config.toml
model = "image embedding model"
dataset = "photos of plants and fungi (iNaturalist)"
train_examples = 45211
image_size = 96
crop_scale_min = 0.5
horizontal_flip = false
translate = 0.12
targets = ["family"]
num_classes = 120
embedding_dim = 192
arch = "resnext"
norm = "batchnorm"
activation = "relu"
drop_path = 0.1
depths = [3, 6, 6]
kernel_size = 3
stem = "deep"
avg_pool_shortcut = false
widths = [192, 288, 432]
am_softmax_margin = 0.2
am_softmax_scale = 30
init = "trunc_normal_002"
residual_init = "zero_last"
optimizer = "normuon"
muon_scale = "original"
lr = 0.01
momentum = 0.95
nesterov = true
orthogonalizer = "polar_express"
adamw_lr_other_params = 0.0016
steps = 6900
batch_size = 64
epochs = 9.8
lr_schedule = "poly"
final_lr_fraction = 0
warmup_steps = 130
weight_decay = 0.0
adamw_weight_decay_other_params = 0.05
Rows from block 4 of a small image embedding model, named by matrix and row number. Rows with one number belong to one channel. Each number is 200 + 40 x the weight over its row's rms, rounded and kept within 0 to 999. All counts start at 0.
Before each channel's rows are labels from the 100 images, of 14976, where the channel reaches its highest value: "strongest on" is what is common among them. Only what is clearly more common there than usual is listed. The data: photos of plants and fungi (iNaturalist).
# convs1: grouped (16 groups) 3x3 conv (model.blocks.4.convs.1.weight, 144x9x3x3), inputs within the group 0-8, a 3x3 kernel for each
# convs2: expand pointwise conv (model.blocks.4.convs.2.weight, 288x144x1x1, transposed), outputs 0-95

strongest on: order Asterales; family: Asteraceae
convs1.121,239,166,156,179,225,203,152,238,196,182,148,136,188,326,198,225,204,205,218,199,202,253,191,221,204,183,241,208,221,198,210,189,189,208,198,178,183,210,197,197,178,134,177,182,203,179,110,200,167,317,146,142,179,226,220,163,180,159,245,170,150,253,160,163,198,122,192,283,180,169,213,173,240,298,258,193,118,220,198,190,187
convs2.121,225,202,132,196,186,239,164,235,202,162,150,141,187,134,226,222,166,136,185,203,208,171,180,201,204,180,224,199,117,186,169,190,282,183,179,113,188,144,195,253,194,258,226,187,172,221,261,242,267,154,219,176,277,186,138,178,204,215,168,263,187,147,230,197,180,178,218,240,184,154,194,191,195,221,269,265,203,248,242,111,243,306,177,206,251,205,212,171,220,212,114,187,194,164,249,249

strongest on: order Asterales; family: Asteraceae
convs1.33,188,185,231,176,169,226,179,226,200,151,238,171,161,185,210,217,167,240,252,198,200,265,105,132,302,253,131,234,159,210,206,188,202,162,210,172,163,183,217,265,145,150,173,248,170,169,189,207,170,219,209,190,187,214,208,192,201,166,226,229,157,208,161,270,210,133,236,133,161,256,268,124,219,184,205,258,172,100,195,235,189
convs2.33,223,175,171,176,228,228,181,269,216,190,212,257,227,118,184,288,205,169,206,233,198,295,241,177,228,215,161,240,227,176,216,236,226,110,187,153,199,160,195,201,227,207,237,186,231,218,230,149,217,200,176,140,277,175,209,143,176,191,199,220,158,214,265,227,178,129,127,168,192,238,216,159,173,284,216,196,277,200,201,231,286,224,298,149,126,197,194,282,224,247,142,214,239,225,283,225

strongest on: order Asparagales; family: Asparagaceae; text has "yucca"
convs1.97,215,217,249,163,193,188,167,148,158,152,144,187,163,173,196,230,269,267,209,215,174,205,195,223,208,186,245,167,251,263,186,148,256,227,275,277,71,159,120,148,134,227,232,328,277,212,211,232,221,204,204,226,189,193,214,246,180,202,212,182,190,162,148,241,190,210,181,222,174,176,186,192,222,204,198,197,217,179,197,198,169
convs2.97,244,227,174,159,189,137,169,218,216,217,195,167,204,253,206,266,218,147,106,192,232,169,283,205,200,200,189,190,254,181,213,250,204,211,193,206,286,266,261,212,275,169,224,229,148,243,190,186,213,166,280,188,210,245,239,182,179,144,158,293,189,219,241,167,184,173,209,159,238,205,206,256,202,205,227,222,203,181,228,85,144,192,207,215,109,139,191,211,230,135,188,219,213,276,203,174

strongest on: class Liliopsida
convs1.1,241,202,149,237,154,181,260,183,163,152,204,234,173,217,230,192,159,232,221,193,190,199,169,188,214,164,226,181,181,202,241,193,179,208,178,197,242,207,142,293,114,177,255,165,138,285,205,153,267,100,150,292,162,143,248,211,185,199,223,170,182,186,186,129,222,233,172,196,239,157,202,244,176,184,224,121,198,239,142,192,234
convs2.1,233,202,257,138,201,189,145,174,203,258,174,239,219,220,166,254,203,167,235,158,190,176,144,243,250,176,258,264,190,168,205,223,217,215,194,204,195,177,67,252,309,216,235,264,188,222,198,174,290,166,143,191,265,185,336,221,235,215,225,228,237,192,236,157,186,268,141,229,192,187,185,237,286,216,223,178,172,138,159,156,192,222,283,224,105,187,116,184,181,233,192,268,184,249,254,140

strongest on: order Asterales; family: Asteraceae
convs1.23,204,241,200,175,203,232,199,220,223,178,229,149,207,213,210,176,185,177,140,184,270,223,67,324,166,201,210,204,212,217,154,103,258,168,206,217,169,190,175,167,205,188,225,158,235,206,261,287,161,160,199,130,136,178,196,203,187,253,185,133,243,223,188,167,215,224,175,224,133,169,201,140,210,167,220,221,178,236,235,237,225
convs2.23,225,187,203,186,154,209,278,227,170,220,178,182,213,208,249,240,191,262,141,212,205,98,133,179,187,233,182,224,213,189,179,190,221,197,151,214,185,188,138,191,258,193,200,195,179,165,208,145,177,229,216,187,264,171,123,151,134,191,223,166,135,146,178,302,93,231,234,218,191,174,143,200,183,206,130,232,203,132,213,190,275,164,195,141,163,250,218,204,201,229,182,193,202,211,179,193

strongest on: order Asterales; family: Asteraceae
convs1.30,222,186,213,196,195,178,169,215,217,222,197,190,225,218,180,232,213,148,182,153,196,231,125,244,274,247,221,170,149,220,219,187,264,168,213,232,196,115,158,273,155,207,260,252,233,198,183,190,188,184,210,162,173,262,187,235,161,156,190,243,174,222,199,147,181,241,187,94,217,209,202,297,146,157,190,281,102,252,235,232,221
convs2.30,271,179,268,89,176,207,169,141,160,157,170,207,166,193,192,186,200,237,205,202,142,215,247,189,201,199,220,275,180,229,194,212,216,146,260,207,193,179,136,227,223,164,211,220,194,161,264,197,185,171,274,238,147,180,223,187,194,182,194,263,244,176,136,188,221,257,191,187,216,249,204,194,202,236,181,144,179,168,230,219,297,280,196,121,191,175,197,221,233,188,186,185,195,189,279,210

strongest on: order Caryophyllales; family: Cactaceae
convs1.90,185,243,208,172,251,132,159,261,129,158,216,207,191,158,230,206,226,251,203,161,213,206,245,182,165,110,189,183,219,220,213,128,170,202,250,232,159,191,200,297,130,249,202,308,327,147,193,190,170,155,142,159,192,185,209,196,194,217,210,171,204,187,192,191,196,166,221,188,183,183,130,129,171,187,198,159,173,211,183,177,224
convs2.90,199,139,223,241,209,244,199,265,254,202,209,226,241,160,227,141,252,198,164,197,145,175,220,229,189,220,107,212,131,226,132,193,172,228,190,133,178,203,199,172,166,176,190,190,166,232,142,183,218,203,138,231,224,152,229,141,189,246,236,178,225,197,197,260,159,122,242,228,219,153,251,214,163,241,150,231,194,220,189,206,192,228,235,223,265,170,170,208,171,147,265,233,236,211,173,212

strongest on: class Liliopsida
convs1.83,163,200,176,164,275,179,198,145,145,151,245,257,126,206,216,202,184,217,167,201,127,190,238,217,184,173,170,196,230,232,207,228,260,161,88,173,193,124,173,270,201,180,132,189,170,190,207,175,213,185,220,236,199,138,259,231,161,246,241,236,191,153,170,211,190,130,165,220,197,273,200,100,219,174,133,198,168,198,172,198,163
convs2.83,176,183,225,241,193,176,240,205,122,247,233,148,194,206,136,195,239,207,223,224,210,193,174,170,150,188,250,234,228,181,263,168,165,161,189,162,164,245,267,183,203,262,241,230,130,201,246,217,215,173,178,173,293,173,172,186,168,231,214,280,217,207,172,191,172,209,168,131,280,192,180,182,176,191,155,229,240,192,193,175,165,190,178,184,186,171,193,251,175,256,194,215,281,126,175,190

strongest on: order Lamiales
convs1.136,173,253,114,200,255,177,161,138,227,209,204,174,165,204,165,167,233,161,225,240,200,152,224,188,182,205,217,165,224,105,172,240,180,222,139,188,225,220,176,164,149,252,238,150,194,181,181,180,132,216,234,203,189,205,123,243,167,172,261,191,114,213,207,176,187,252,113,285,218,232,174,178,155,260,214,127,216,181,140,188,241
convs2.136,231,125,207,212,246,178,158,180,287,192,224,171,185,241,237,190,215,188,221,233,241,260,191,158,207,155,207,184,201,228,227,226,183,283,210,196,253,187,154,198,127,186,242,179,196,206,225,214,208,238,131,174,165,164,191,184,160,193,179,236,204,238,136,251,171,223,225,187,202,266,208,112,259,192,220,233,181,179,232,288,188,255,164,163,150,172,181,222,223,162,148,172,245,105,156,198

strongest on: order Asterales; family: Asteraceae
convs1.52,242,263,234,249,165,213,114,123,136,257,214,224,196,153,231,197,155,178,252,211,230,253,200,239,128,149,113,163,106,158,225,243,228,221,275,250,216,162,179,188,193,159,214,230,245,157,181,189,227,197,218,181,216,177,183,194,269,214,211,231,152,122,142,206,189,190,191,217,228,168,184,145,142,234,214,176,187,171,243,197,171
convs2.52,222,203,175,188,197,157,183,195,200,153,195,152,238,197,145,219,275,252,234,279,238,198,217,126,269,218,218,317,179,216,137,189,200,192,209,224,179,240,101,190,168,189,309,209,185,193,214,172,177,163,219,205,204,161,172,230,211,220,194,162,168,175,275,201,139,319,189,290,229,144,210,115,150,213,152,166,182,127,230,175,217,153,231,159,244,215,200,156,219,217,208,181,165,230,163,211

strongest on: order Lamiales; family: Plantaginaceae; text has "speedwell"; text has "veronica"
convs1.59,189,251,199,254,198,184,207,214,154,203,240,192,187,206,198,211,167,225,179,186,174,208,152,196,202,211,204,192,180,194,202,184,190,222,234,219,176,180,161,141,119,313,197,228,225,196,209,188,192,228,176,198,165,181,238,280,77,148,88,249,164,294,254,180,177,190,223,235,151,222,188,207,211,256,160,153,136,285,155,202,233
convs2.59,110,221,200,237,276,218,220,270,174,226,128,163,201,186,174,161,170,183,183,161,220,145,213,164,203,258,280,210,129,274,170,136,172,159,236,249,236,276,251,184,140,196,175,272,211,168,162,209,213,270,181,191,206,257,174,232,198,228,222,219,209,156,274,258,192,241,204,195,278,228,193,156,206,138,218,242,213,293,216,169,164,196,202,215,192,219,256,253,171,155,207,207,198,177,216,214

strongest on: order Lamiales
convs1.37,220,223,171,140,278,184,192,196,179,110,243,233,195,193,174,138,188,137,274,251,201,144,191,173,130,155,212,178,168,206,270,168,148,201,219,199,186,198,219,278,232,173,167,176,173,164,163,233,207,237,181,161,202,227,306,294,166,218,166,179,178,165,128,180,203,211,172,176,231,230,239,251,176,130,208,165,204,208,252,172,164
convs2.37,237,266,223,225,209,176,214,172,122,197,142,217,188,158,170,224,147,132,258,127,174,224,230,174,111,218,177,268,288,151,172,171,249,195,218,114,191,118,126,208,143,176,201,192,174,205,195,192,199,256,223,176,205,202,263,183,216,230,202,174,198,209,156,250,216,171,234,194,175,190,123,159,183,195,231,217,220,175,167,172,178,159,214,312,167,159,207,179,221,221,225,189,281,193,221,294

strongest on: class Liliopsida
convs1.2,207,303,170,229,219,76,202,202,179,193,203,240,266,164,208,206,186,209,176,167,207,179,221,207,247,217,156,182,147,174,185,237,172,264,225,148,180,147,177,216,269,137,223,206,120,249,257,133,181,270,76,160,204,211,245,216,175,195,216,217,231,198,186,163,199,267,208,159,234,204,216,191,156,164,186,214,172,211,234,178,207
convs2.2,223,240,264,171,188,256,260,188,173,177,220,203,173,223,147,180,290,250,134,189,233,154,237,138,209,204,257,215,219,236,276,158,236,167,178,231,204,184,133,209,218,220,181,299,183,244,165,197,214,193,197,238,223,189,200,167,206,252,186,241,203,198,175,240,141,284,231,197,264,262,232,207,234,202,158,255,183,153,263,119,184,226,129,164,188,197,293,255,177,211,211,198,237,141,186,189

strongest on: class Liliopsida
convs1.108,199,189,196,161,192,207,195,208,197,225,175,157,126,233,203,208,206,223,144,173,251,166,97,301,219,183,287,237,176,152,179,218,210,209,201,182,223,240,186,206,211,139,189,174,190,182,172,271,276,96,231,222,143,238,151,178,160,182,187,230,185,175,179,149,175,262,240,125,232,251,162,256,206,206,148,171,244,179,145,173,200
convs2.108,182,227,189,83,204,206,180,182,173,151,139,268,176,216,197,285,246,172,260,239,121,183,148,186,213,190,207,196,186,189,244,176,195,199,205,201,171,246,190,216,267,222,232,231,202,272,265,249,205,215,172,216,159,239,233,258,163,244,116,179,205,217,248,148,179,222,184,131,199,146,253,232,268,300,233,185,239,248,141,270,210,186,186,279,198,184,236,229,206,197,177,251,194,177,163,139

strongest on: order Caryophyllales
convs1.96,155,186,222,213,171,169,192,245,233,194,201,150,189,186,193,195,248,186,204,167,206,167,174,226,204,270,200,143,178,193,178,186,237,217,252,329,244,224,232,261,180,210,211,133,194,171,141,251,162,174,232,169,174,278,240,226,254,215,163,214,200,170,211,301,269,228,273,164,126,240,129,122,213,217,207,151,214,183,182,203,189
convs2.96,264,325,171,201,175,176,188,260,153,155,271,205,198,276,164,227,255,221,180,256,139,227,131,210,142,222,200,188,177,221,255,191,184,202,224,182,192,203,215,209,236,194,238,164,199,166,184,154,167,185,222,212,195,189,217,173,175,189,165,264,233,206,133,165,178,326,148,208,244,249,167,133,182,192,194,136,209,217,227,155,248,199,196,204,205,208,141,212,198,222,178,200,206,196,232,227

strongest on: order Lamiales
convs1.12,146,148,182,203,113,178,292,265,226,178,155,134,246,136,209,275,253,185,195,230,217,149,180,224,149,198,252,248,204,186,208,234,182,182,175,173,161,129,224,200,205,194,272,224,215,123,178,178,195,182,134,254,242,229,201,193,242,144,213,240,140,196,205,220,219,179,172,174,202,194,202,194,180,177,173,247,143,229,312,197,171
convs2.12,202,215,164,249,221,181,250,220,179,153,162,284,161,135,178,242,202,226,195,158,222,145,137,148,184,178,172,182,227,187,180,188,187,172,121,165,128,216,166,217,117,214,239,150,191,177,168,215,160,215,184,151,187,215,154,197,209,147,231,196,206,267,230,144,157,261,185,175,113,240,239,237,177,177,120,196,158,191,148,210,215,236,115,208,231,222,240,290,235,191,144,206,169,156,279,201

strongest on: order Lamiales; family: Plantaginaceae; text has "speedwell"; text has "veronica"
convs1.54,210,172,234,228,161,197,223,180,185,221,196,169,225,222,198,173,217,219,167,181,238,201,156,227,163,183,277,214,186,178,191,171,175,179,186,283,207,162,210,188,92,280,170,175,245,220,231,192,230,205,193,141,126,205,184,163,239,185,64,332,145,206,238,222,232,174,191,206,183,193,221,210,238,134,200,208,158,254,165,198,141
convs2.54,220,185,103,190,304,158,150,237,209,180,208,185,252,237,235,194,207,271,207,222,291,214,230,152,171,199,219,184,133,93,171,244,142,244,192,220,306,263,222,208,141,186,220,194,233,183,194,137,214,259,227,201,193,171,205,163,243,139,167,178,172,255,214,207,205,230,217,207,289,174,131,215,215,266,231,193,312,134,193,178,183,261,253,136,196,157,173,183,158,162,195,248,181,180,213,186

strongest on: order Ranunculales
convs1.103,161,140,163,184,207,248,264,213,225,197,156,217,194,191,157,194,256,221,280,255,214,183,224,251,142,132,142,193,187,238,209,162,142,205,213,190,192,191,170,195,220,192,176,169,162,211,277,304,225,214,203,94,104,127,175,221,196,236,186,186,155,189,211,213,287,247,219,166,144,184,182,182,207,207,247,186,162,182,208,246,165
convs2.103,270,213,148,216,196,181,199,204,167,195,129,218,138,207,218,223,213,237,161,183,253,164,229,174,203,227,185,248,164,134,136,269,223,205,124,232,211,254,196,220,219,191,163,235,219,135,294,138,247,189,231,175,164,239,210,227,115,168,196,213,194,163,222,168,209,137,179,237,230,112,192,170,154,160,203,172,223,264,194,193,211,207,250,236,156,224,198,163,200,179,181,177,183,216,240,202

strongest on: order Caryophyllales
convs1.128,161,194,215,149,207,161,138,191,191,227,226,217,181,223,174,204,181,157,248,179,201,218,157,196,156,150,203,232,202,173,191,163,176,226,136,149,221,196,245,212,225,246,185,199,212,178,190,218,268,147,229,253,219,239,254,222,225,276,233,229,248,197,195,84,149,142,243,207,256,260,251,294,214,207,235,277,197,295,202,252,239
convs2.128,263,192,204,122,186,265,188,182,179,246,213,230,102,200,198,173,181,182,170,229,192,266,214,221,232,204,183,285,195,212,226,174,197,211,204,224,180,166,163,174,264,214,171,226,300,237,237,174,200,215,185,208,187,213,175,251,196,164,199,122,207,169,197,160,178,241,210,204,179,206,157,261,150,282,269,184,209,195,158,143,170,141,226,268,141,223,271,213,204,193,131,207,152,252,265,241

strongest on: order Lamiales; family: Plantaginaceae; text has "speedwell"; text has "veronica"
convs1.55,253,180,229,166,144,253,176,151,245,215,221,190,200,164,198,232,213,173,244,199,117,307,174,158,274,256,112,165,198,186,200,222,180,234,224,181,268,204,165,242,158,147,222,233,151,167,208,208,191,177,225,227,154,143,233,179,130,258,206,106,204,199,134,211,201,215,193,199,215,191,164,227,197,245,154,237,170,148,210,214,122
convs2.55,190,221,230,257,311,230,159,162,182,286,212,177,199,259,201,151,267,191,173,246,262,212,119,215,247,182,221,162,209,237,218,207,181,258,281,121,216,210,250,227,241,234,201,178,150,192,185,231,174,249,239,167,161,173,233,283,219,211,162,242,211,228,151,237,200,186,224,197,239,183,194,144,205,262,200,192,201,177,175,172,286,211,186,179,139,241,211,211,127,193,212,280,213,174,194,153

strongest on: order Lamiales
convs1.15,232,270,204,180,134,240,147,160,211,163,258,218,167,220,166,147,122,209,206,193,185,170,193,208,241,227,241,189,240,161,231,191,189,220,148,170,254,187,91,250,201,200,169,181,226,180,216,201,188,209,200,157,143,194,207,136,176,254,186,134,204,224,224,178,197,246,159,238,205,189,211,107,141,246,103,275,251,202,169,143,236
convs2.15,112,233,188,185,260,225,160,125,171,219,165,208,181,191,218,202,229,219,264,121,202,201,171,169,218,209,170,183,191,171,184,242,184,183,156,218,262,208,161,157,200,103,230,171,194,206,245,122,188,163,237,188,194,243,164,214,159,254,164,165,206,172,192,178,357,226,193,223,155,154,189,263,171,257,242,263,230,152,180,166,188,148,179,174,139,87,180,180,288,244,155,193,163,184,187,268