config.yaml
model: "image embedding model"
train_examples: 45211
arch: "resnext"
drop_path: 0.1
avg_pool_shortcut: false
init: "trunc_normal_002"
optimizer: "normuon"
muon_scale: "original"
orthogonalizer: "polar_express"
weight_decay: 0.0
Rows from block 3 of a small image embedding model, named by matrix and row number. Rows with one number belong to one channel. Each number is 128 + 24 x the weight over its row's rms, rounded and kept within 0 to 255. All counts start at 0. Numbers have three digits each. After the name is the row's rms in percent of the matrix's.
After each channel's rows are labels from the 100 images, of 14976, where the channel reaches its highest value: "responds to" is what is common among them. Only what is clearly more common there than usual is listed. The data: photos of plants and fungi (iNaturalist). In brackets: how many of the 100.
# convs1: grouped (16 groups) 3x3 conv, stride 2 (model.blocks.3.convs.1.weight, 144x9x3x3), inputs within the group 0-8, a 3x3 kernel for each
# convs2: expand pointwise conv (model.blocks.3.convs.2.weight, 288x144x1x1, transposed), outputs 0-71

convs1.109 104:125120103143087147148173175113127076120081102147174191106174104133096132124130177142154158136102116112108113117133088129083117162148180121147111113123101095152132125123141109149093106112117131115130132127114127141112101121122135125120115138122
convs2.109 100:170138182139081176127127089135116111069113112163124165123127106146113121124121117121166132108081154176142094154114098131116131082147134161125169134136107130157106148108067138144086136121153115140136138123123119123154
responds to: order Lamiales (37)

convs1.63 097:160123122145137084152118113110127113102124102102123134120128100136134131131151147124126095124099104160112165131102120104143133170107128125147114152128121131136128156128140121115113156105093116117132102106116154111174185202171156053106142094144
convs2.63 097:136139129115130144075110170178143132118183111082178150151066127128124116161137116111171166166154151136107122139147109123137121074123119147101134151098091117128131151101135105148148136126140138165126135127146132120081
responds to: order Asterales (40); family: Asteraceae (39)

convs1.116 107:071166170113086162082119156140093139111117153106117117093113158127115154115130132125121133140128125137128134114139136119116158104126115172141129186113095146091092131097112119147116126144127137103120099147109147163138149095176158123170078123120
convs2.116 103:146133099134087135137151150162134122065156156118087124166107123113118076176099143121114149112084116127146147131127166155101148111122161137116089093124106121112135089149120156170101127140183122144118137102140083159146
responds to: order Lamiales (29)

convs1.14 087:156145148197115119144111153126107057095146096127127129099101112147103133198143121104097125115130115109132128115131143124125150155095110111154088122130116098094108150151134145142115091154150122100124103138098103131102096115096111161129121133096
convs2.14 102:103134138139134127118116133153123170140159125108073131128133091137104112105113164098118096135099172135154108135119117133146118120157142103139125118083173099135148150127120130120089066108125105127124161156109143154143
responds to: order Asterales (49); family: Asteraceae (48)

convs1.91 098:117112134153106151165149128111166115128119134133151112124166173132099144176137140102115169153121101099153176104123115101145085106117102132147148127145109099085180165122130115129128129060116127094111139117095136127120099102141161120104106129111
convs2.91 095:161101186122133125125129146152106141168096141133122122085154127140133151107105153156106135098174133156101133129075102106165118120114137095111129131158095119140147162123136134096101153109158105104107109124122146136122
responds to: order Asterales (37)

convs1.34 097:102143124114108102098120170094118148107153133142150148100120105123132097121143159116142127105128135138097124114133134134100119143140157107168146104116132129119081106205113163114136144130132093120136124136126075125173114108153109086133063158165
convs2.34 091:130133136101158123114145100121135103125138148147088135085116132121121115133040125099125126159161109186103141160139087103138136145099125180079131142136150122111129129119153122126156110130104133117154125139127148088133
responds to: order Asterales (34); family: Asteraceae (32)

convs1.38 105:166118103143068158189207152131132178137117087114120129132099133137136111102121112167188113121109126092124126098118112109131173118112131143153138111124132106108145078149135123126127134118149152133104136108108139150107128105150128109130100138118
convs2.38 102:186146128123131167078131082144121109144100141098135153149142136101113123163091126125134097119134132186101138071149150080112101127125165154149143094107131104136095113082150145116117090141091143133162152120134103126135
responds to: order Asterales (31); family: Asteraceae (28)

convs1.112 108:160118126119071096227142086139115125095102103162153127115128139117093137122156135116125106136132150104114118139123137130104101180158091132119129134140080117146134148164152126145138103118117133163136131112149116117122079113155105136135105122139
convs2.112 107:115112153115065108128110136118133138093133110124140116125116110164115130158104141130122152084168138146112143151088106162130152116128118118164094152112098097114141149111161108115090103133121136163085115105113121102134
responds to: order Lamiales (29)

convs1.52 093:167114134138126114119124116116127136110137108099117119139123088139141109186120097140130106108112148093115150135174118149073143200135144111117113147093098130121108117118109144105107077123098130136148139116084198121128125081125116119112109132097
convs2.52 101:141088106080098140154104147124188105131099098159143133126084117140168114137154159119121086119120125121110110101066109091144117110132168123107106140099078148105118123146124146133132122147120176120139140168116173115087
responds to: order Lamiales (33); family: Plantaginaceae (28); text has "speedwell" (26); text has "veronica" (26)

convs1.57 106:118137117135124122125167127194144134102094136105103118166143120150119113129082129138106140143113148102121130154110121158118098111089120083095096102083114165169174114136126115120130131122136111105160155106145126135157181145111139112141068124151
convs2.57 096:107135154161122145115143165124134080157177147109113113100134096147137111118107135123117109122172139082148138126105175160169130116123119155135145134161122126113108118131134131128168135127124108133091101094088127126133
responds to: order Asterales (56); family: Asteraceae (56)

convs1.90 095:146110149121149141094098130127150097104111082150135118152181164125097146148125153117135189126090172155109134095119110134111148114161101107165153135082139158111164131103132116151139158079119098129121094129126118113086134099105129136132113127110
convs2.90 105:143123106170134148087134164114129169122122128118129096164129137134116160134126162095109121164115118109117146177145114115129178089112109089146119173110147112136160123136103121124122110175139124114129149174139129162111
responds to: order Asterales (35); family: Asteraceae (31)

convs1.94 109:108116158127102101138153146107124138154135116111162150132176167136095135121098097130135160127092112109181136137125119132116154144105121136183151113107151127087077155137118113132125092120138152107083105148095114135146143096089170143130102146169
convs2.94 095:098128117093133095121128110096122131096170136127122126126114140097117158123092108127125116115136191136122083120146127101177115076142118155144117115125105124117142154140174117120118132100151137104145097109095167113126
responds to: order Asterales (45); family: Asteraceae (41)

convs1.45 098:148120121127130106165118127170131127119131144111119129144152139118134141108129116156152135144122120146104122155162204162057158136126160066103097125136134129127138118076102100130130135109101073105184123134119156125153110108117127136115120134102
convs2.45 096:118146099142144173096099144108104117108183155145092187123133115128116118087130102094139154160140124125136152117132122135130126133170148186152150114117153139115125096142115163122122137156094139126153128097159116157160
responds to: order Lamiales (32); family: Plantaginaceae (28); text has "speedwell" (26); text has "veronica" (26)

convs1.131 084:094148130100124147157163161149147152147135153141150170118112119113117099147135109129129146092153112125127122107140151124155138144135104128088122122139106108118111136113121102117118124125105150136147129143091102155120175181147167093182133139217
convs2.131 108:123116107101124136147127119124195100153126164151139145105136136195142149159139111096202101104113158194149138138137116096103114157095118100124136122138134123100123149108101088118174169123109125125123073135106148088140
responds to: order Asterales (42); family: Asteraceae (42)

convs1.62 101:130122121156122109139111136131156099156121109156131088177087080200098084170166130170129164160111114178136111101132140116105117104140088130125126104150128126125120125144152113126132119124120109119138103137136144123131155108094165111088162140123
convs2.62 105:117124118175139096107136131096155081098152138122131145131102085126144105163135120091151158120100155113125163146109164140135132112117108135144145166121098154102132094131147115140116145087139166152136150131147162133129
responds to: order Asterales (53); family: Asteraceae (53)

convs1.83 096:166118152148111153121163157116090090118133103124114108146147131118116145130120156112120140131134104120149157109141147127141144123097173110129168098066162101118184095112156115140117143164125167144160118066150084130169123109134136107119130131139
convs2.83 094:154131103143133107132141111093150099104156170134127100115082101141174136151145156138144123134113095112124094116119152131135129139146157138114115123103148144133115103124125123182125155080131134143092130152179125107109
responds to: order Asterales (31); family: Asteraceae (27)

convs1.114 103:128117116077105127200180103123122137114086067164151148129145111115087119144139163119130132077142138115128138123110135097074098172175112139124106116121110167105129138108134134146126115159130123119128144120114129131121130120117116101118165124165
convs2.114 104:133107134097037097116124114073083109146124160125112166108138111140117139144097151122104118176135149111130114137127137149130120153124096133135103086149130104140144152102150149124105119151138129130127148122144112139162
responds to: order Lamiales (33); family: Lamiaceae (25)

convs1.60 093:107137115130134113136122132125121116098158087129109093170107132119086158167182187110107160154088114147137132182130124181105130167138130141117134124155135113111117136143167152142167135113154132128144143151124122102137145144164070124120115117109
convs2.60 093:094119118152134166118126123109130088139132061164147133139120087112120127094127136130149127106127121156171175116151180080149124093136163142158109179127134123123080090133125145147103152154117122078128151143122080092138
responds to: order Asterales (39); family: Asteraceae (39)

convs1.79 096:140125088108112094154132122109123148147104142169116154154120146180088131146142186088098137083125079137136134151133172133117107112124126143137136122129124149125121081100098082125100156150129111083141097112120177162153133111144121136126142127141
convs2.79 094:089129131150083116110113103151139178173167122169192153130128103111121111087102129098135135125097151138135163128171145076144128121123112132076104115143171110149142135110134112120130106116109154130186095094168144138096
responds to: order Asterales (43); family: Asteraceae (40)

convs1.115 098:113145159104155175137093152084116141121115113135174167096123153147115123115139164134100128142131119113172134139125151133100132134152144103129135100131136121097133116100093142119146159107128111139121149156129110105150103088157137154133050164182
convs2.115 089:122086139179084153102139141176150184099136114101150142147162138083136135087107152144147157060139110114089133129109092109145136125143099127110113120085140156126118189133179144111151125121132100143111099115154139096110
responds to: order Lamiales (30)

convs1.11 091:162104124155128081135115134100102101121134105129127095120108154084111165110129183111115146099141096104103158141116158143124100177129083115079128093146100135133086140141123122100147135150121131137122065137110112131089087113122136121116108132106
convs2.11 102:128137133071129124116094071127171144150098135095143097142114075089101144124104160141145114121128112125164131098080149113137098100111127101131133133108108125084128122110113077149122081148159110110124131145157106078145
responds to: order Asterales (28); family: Asteraceae (28)

convs1.86 104:195100084171119107159129127116128127106135145125093123167077162156114138158111117108144127125139130113116131095107152172102161148116137200137111103107103101136083138148132100111152105120113174123124140111143141152098152122126106136126118126123
convs2.86 092:094116106155117082114128141102096151148105130145128111123074097095140109131074163107137098109117129136171119100100123173131126113121124107120154120154143164172098134113184114153091144098137059146144140118114074106117
responds to: order Asterales (33); family: Asteraceae (30)

convs1.68 104:162159145121102129111095101108131136115115136124144141114102117127140122117146094169138156107083096129124152125111129136097096111150150112119191112094134155130127151126163128110126096122102122110170121139151152107162183170151162101105088096091
convs2.68 099:088130139150145136133103140114150119104153201131096119132095096113144128126166102087129088081115162113136138120092137110127177104112107163136145100092162118130126141087138132127141108082138158132110128103111151107133
responds to: order Asterales (30); family: Asteraceae (30)

convs1.75 111:128100133121123103139122117113104126104077174093159185097160174140047175103183169142110139114124141119111140137158146139137113109125111142113103142113130149108109149118122126115122155121103129102119132114125104117167133113113162122102152134119
convs2.75 101:156128141120128165154140171087125081133168142128117160125130129107087116103164095115176128098126146173148154154113069155125104084139105105109121131143119118102143113139133130152151134056128105138133143129137139135125
responds to: order Asterales (49); family: Asteraceae (49)

convs1.84 101:133111112169102107174134121087153122098158109138139111181097087150116111161177140124163151134119150116134159085118108141133137138121137125091126148104109154160180122181116133117146121127143145106126137096083137164128135158146131128136098161142
convs2.84 094:133131153084107142106148098102134126142128103102144120118096121114158163134133153107124137126142091117130135156153151105138109120146128108130133114144148094093103144139139119113123121081152100109136123138123104126135
responds to: order Asterales (58); family: Asteraceae (56)

convs1.85 110:157116084132159103125127114146122085115158101121122115190142092148144096088138150152124166138120121141134112121111125144161129080107124159105086172135121114156112125129161094129115094111155125123096162119088129159130139180122108113133105110160
convs2.85 099:120118096165135128097140135150132103133145157166164094122146104095132158142130141123147119134119139154171157139140116083134123048154114122122136132153111121131124116128122105153164138089178104144122114119098154093134
responds to: order Asterales (57); family: Asteraceae (54)

convs1.71 103:190115104122125111133128110111118126105141131106134120145130133152135110131141095199137055128109117167116079135137133136114085135120089098140129123151120087171154137101166143067141134134139143144128147084136109140112143108136136134131106100139
convs2.71 093:163115137149082138088097167122089086105155138114140154181139125137162057160125128152090179153100126107104136121172081122141127107161130123134110159122124133123122149119146148134108097145144134112112114124171108145135
responds to: order Asterales (30); family: Asteraceae (30)

convs1.61 104:127136132130135138106100103141154140121096159085153101153155106179080085148127118127141129129123162145094117091169121132172085092105087136117135125113141151149149126124114129143147151170131116125118133123141129130124143199125163109090149116089
convs2.61 095:149102156143104156128104165145136134104150091152111136132170084146189114110151133140169124087136123120133165116096132158130114111142128134099157155146115137153127129154155139109117129112159123127135164093116106148119
responds to: order Asterales (59); family: Asteraceae (59)

convs1.113 099:125135172109082167091157151090138165110072146094132151132114123131094133111137152120104121131117114143118130136107138119111147072127158105117180103121156088130128148111123164120088182124168112129138108127134167125148148121107108110155127116151
convs2.113 102:117133188133137115084095122180118168090155096139158164160158138098144123153155109123116118159115153150141144131128114146113142140101102138134141130150113125128130103114179149140100144131096147136109117091128134161107
responds to: order Lamiales (35)

convs1.53 104:105099125139139146106087133133127113118120122120150143099119157105121142105143123098117122112136137175129130175117104169059095190106104121131155141151141117129083093154160086157132104121111173145135147094097175115113140128127123123122154139129
convs2.53 103:115153173168100087140136111124126116068131149124089145128123137136093092139129125165161159138127112093110124155147114137137096132137103174131077174131159138124133138108158132148092126173105145102083154107124089180144
responds to: order Lamiales (30)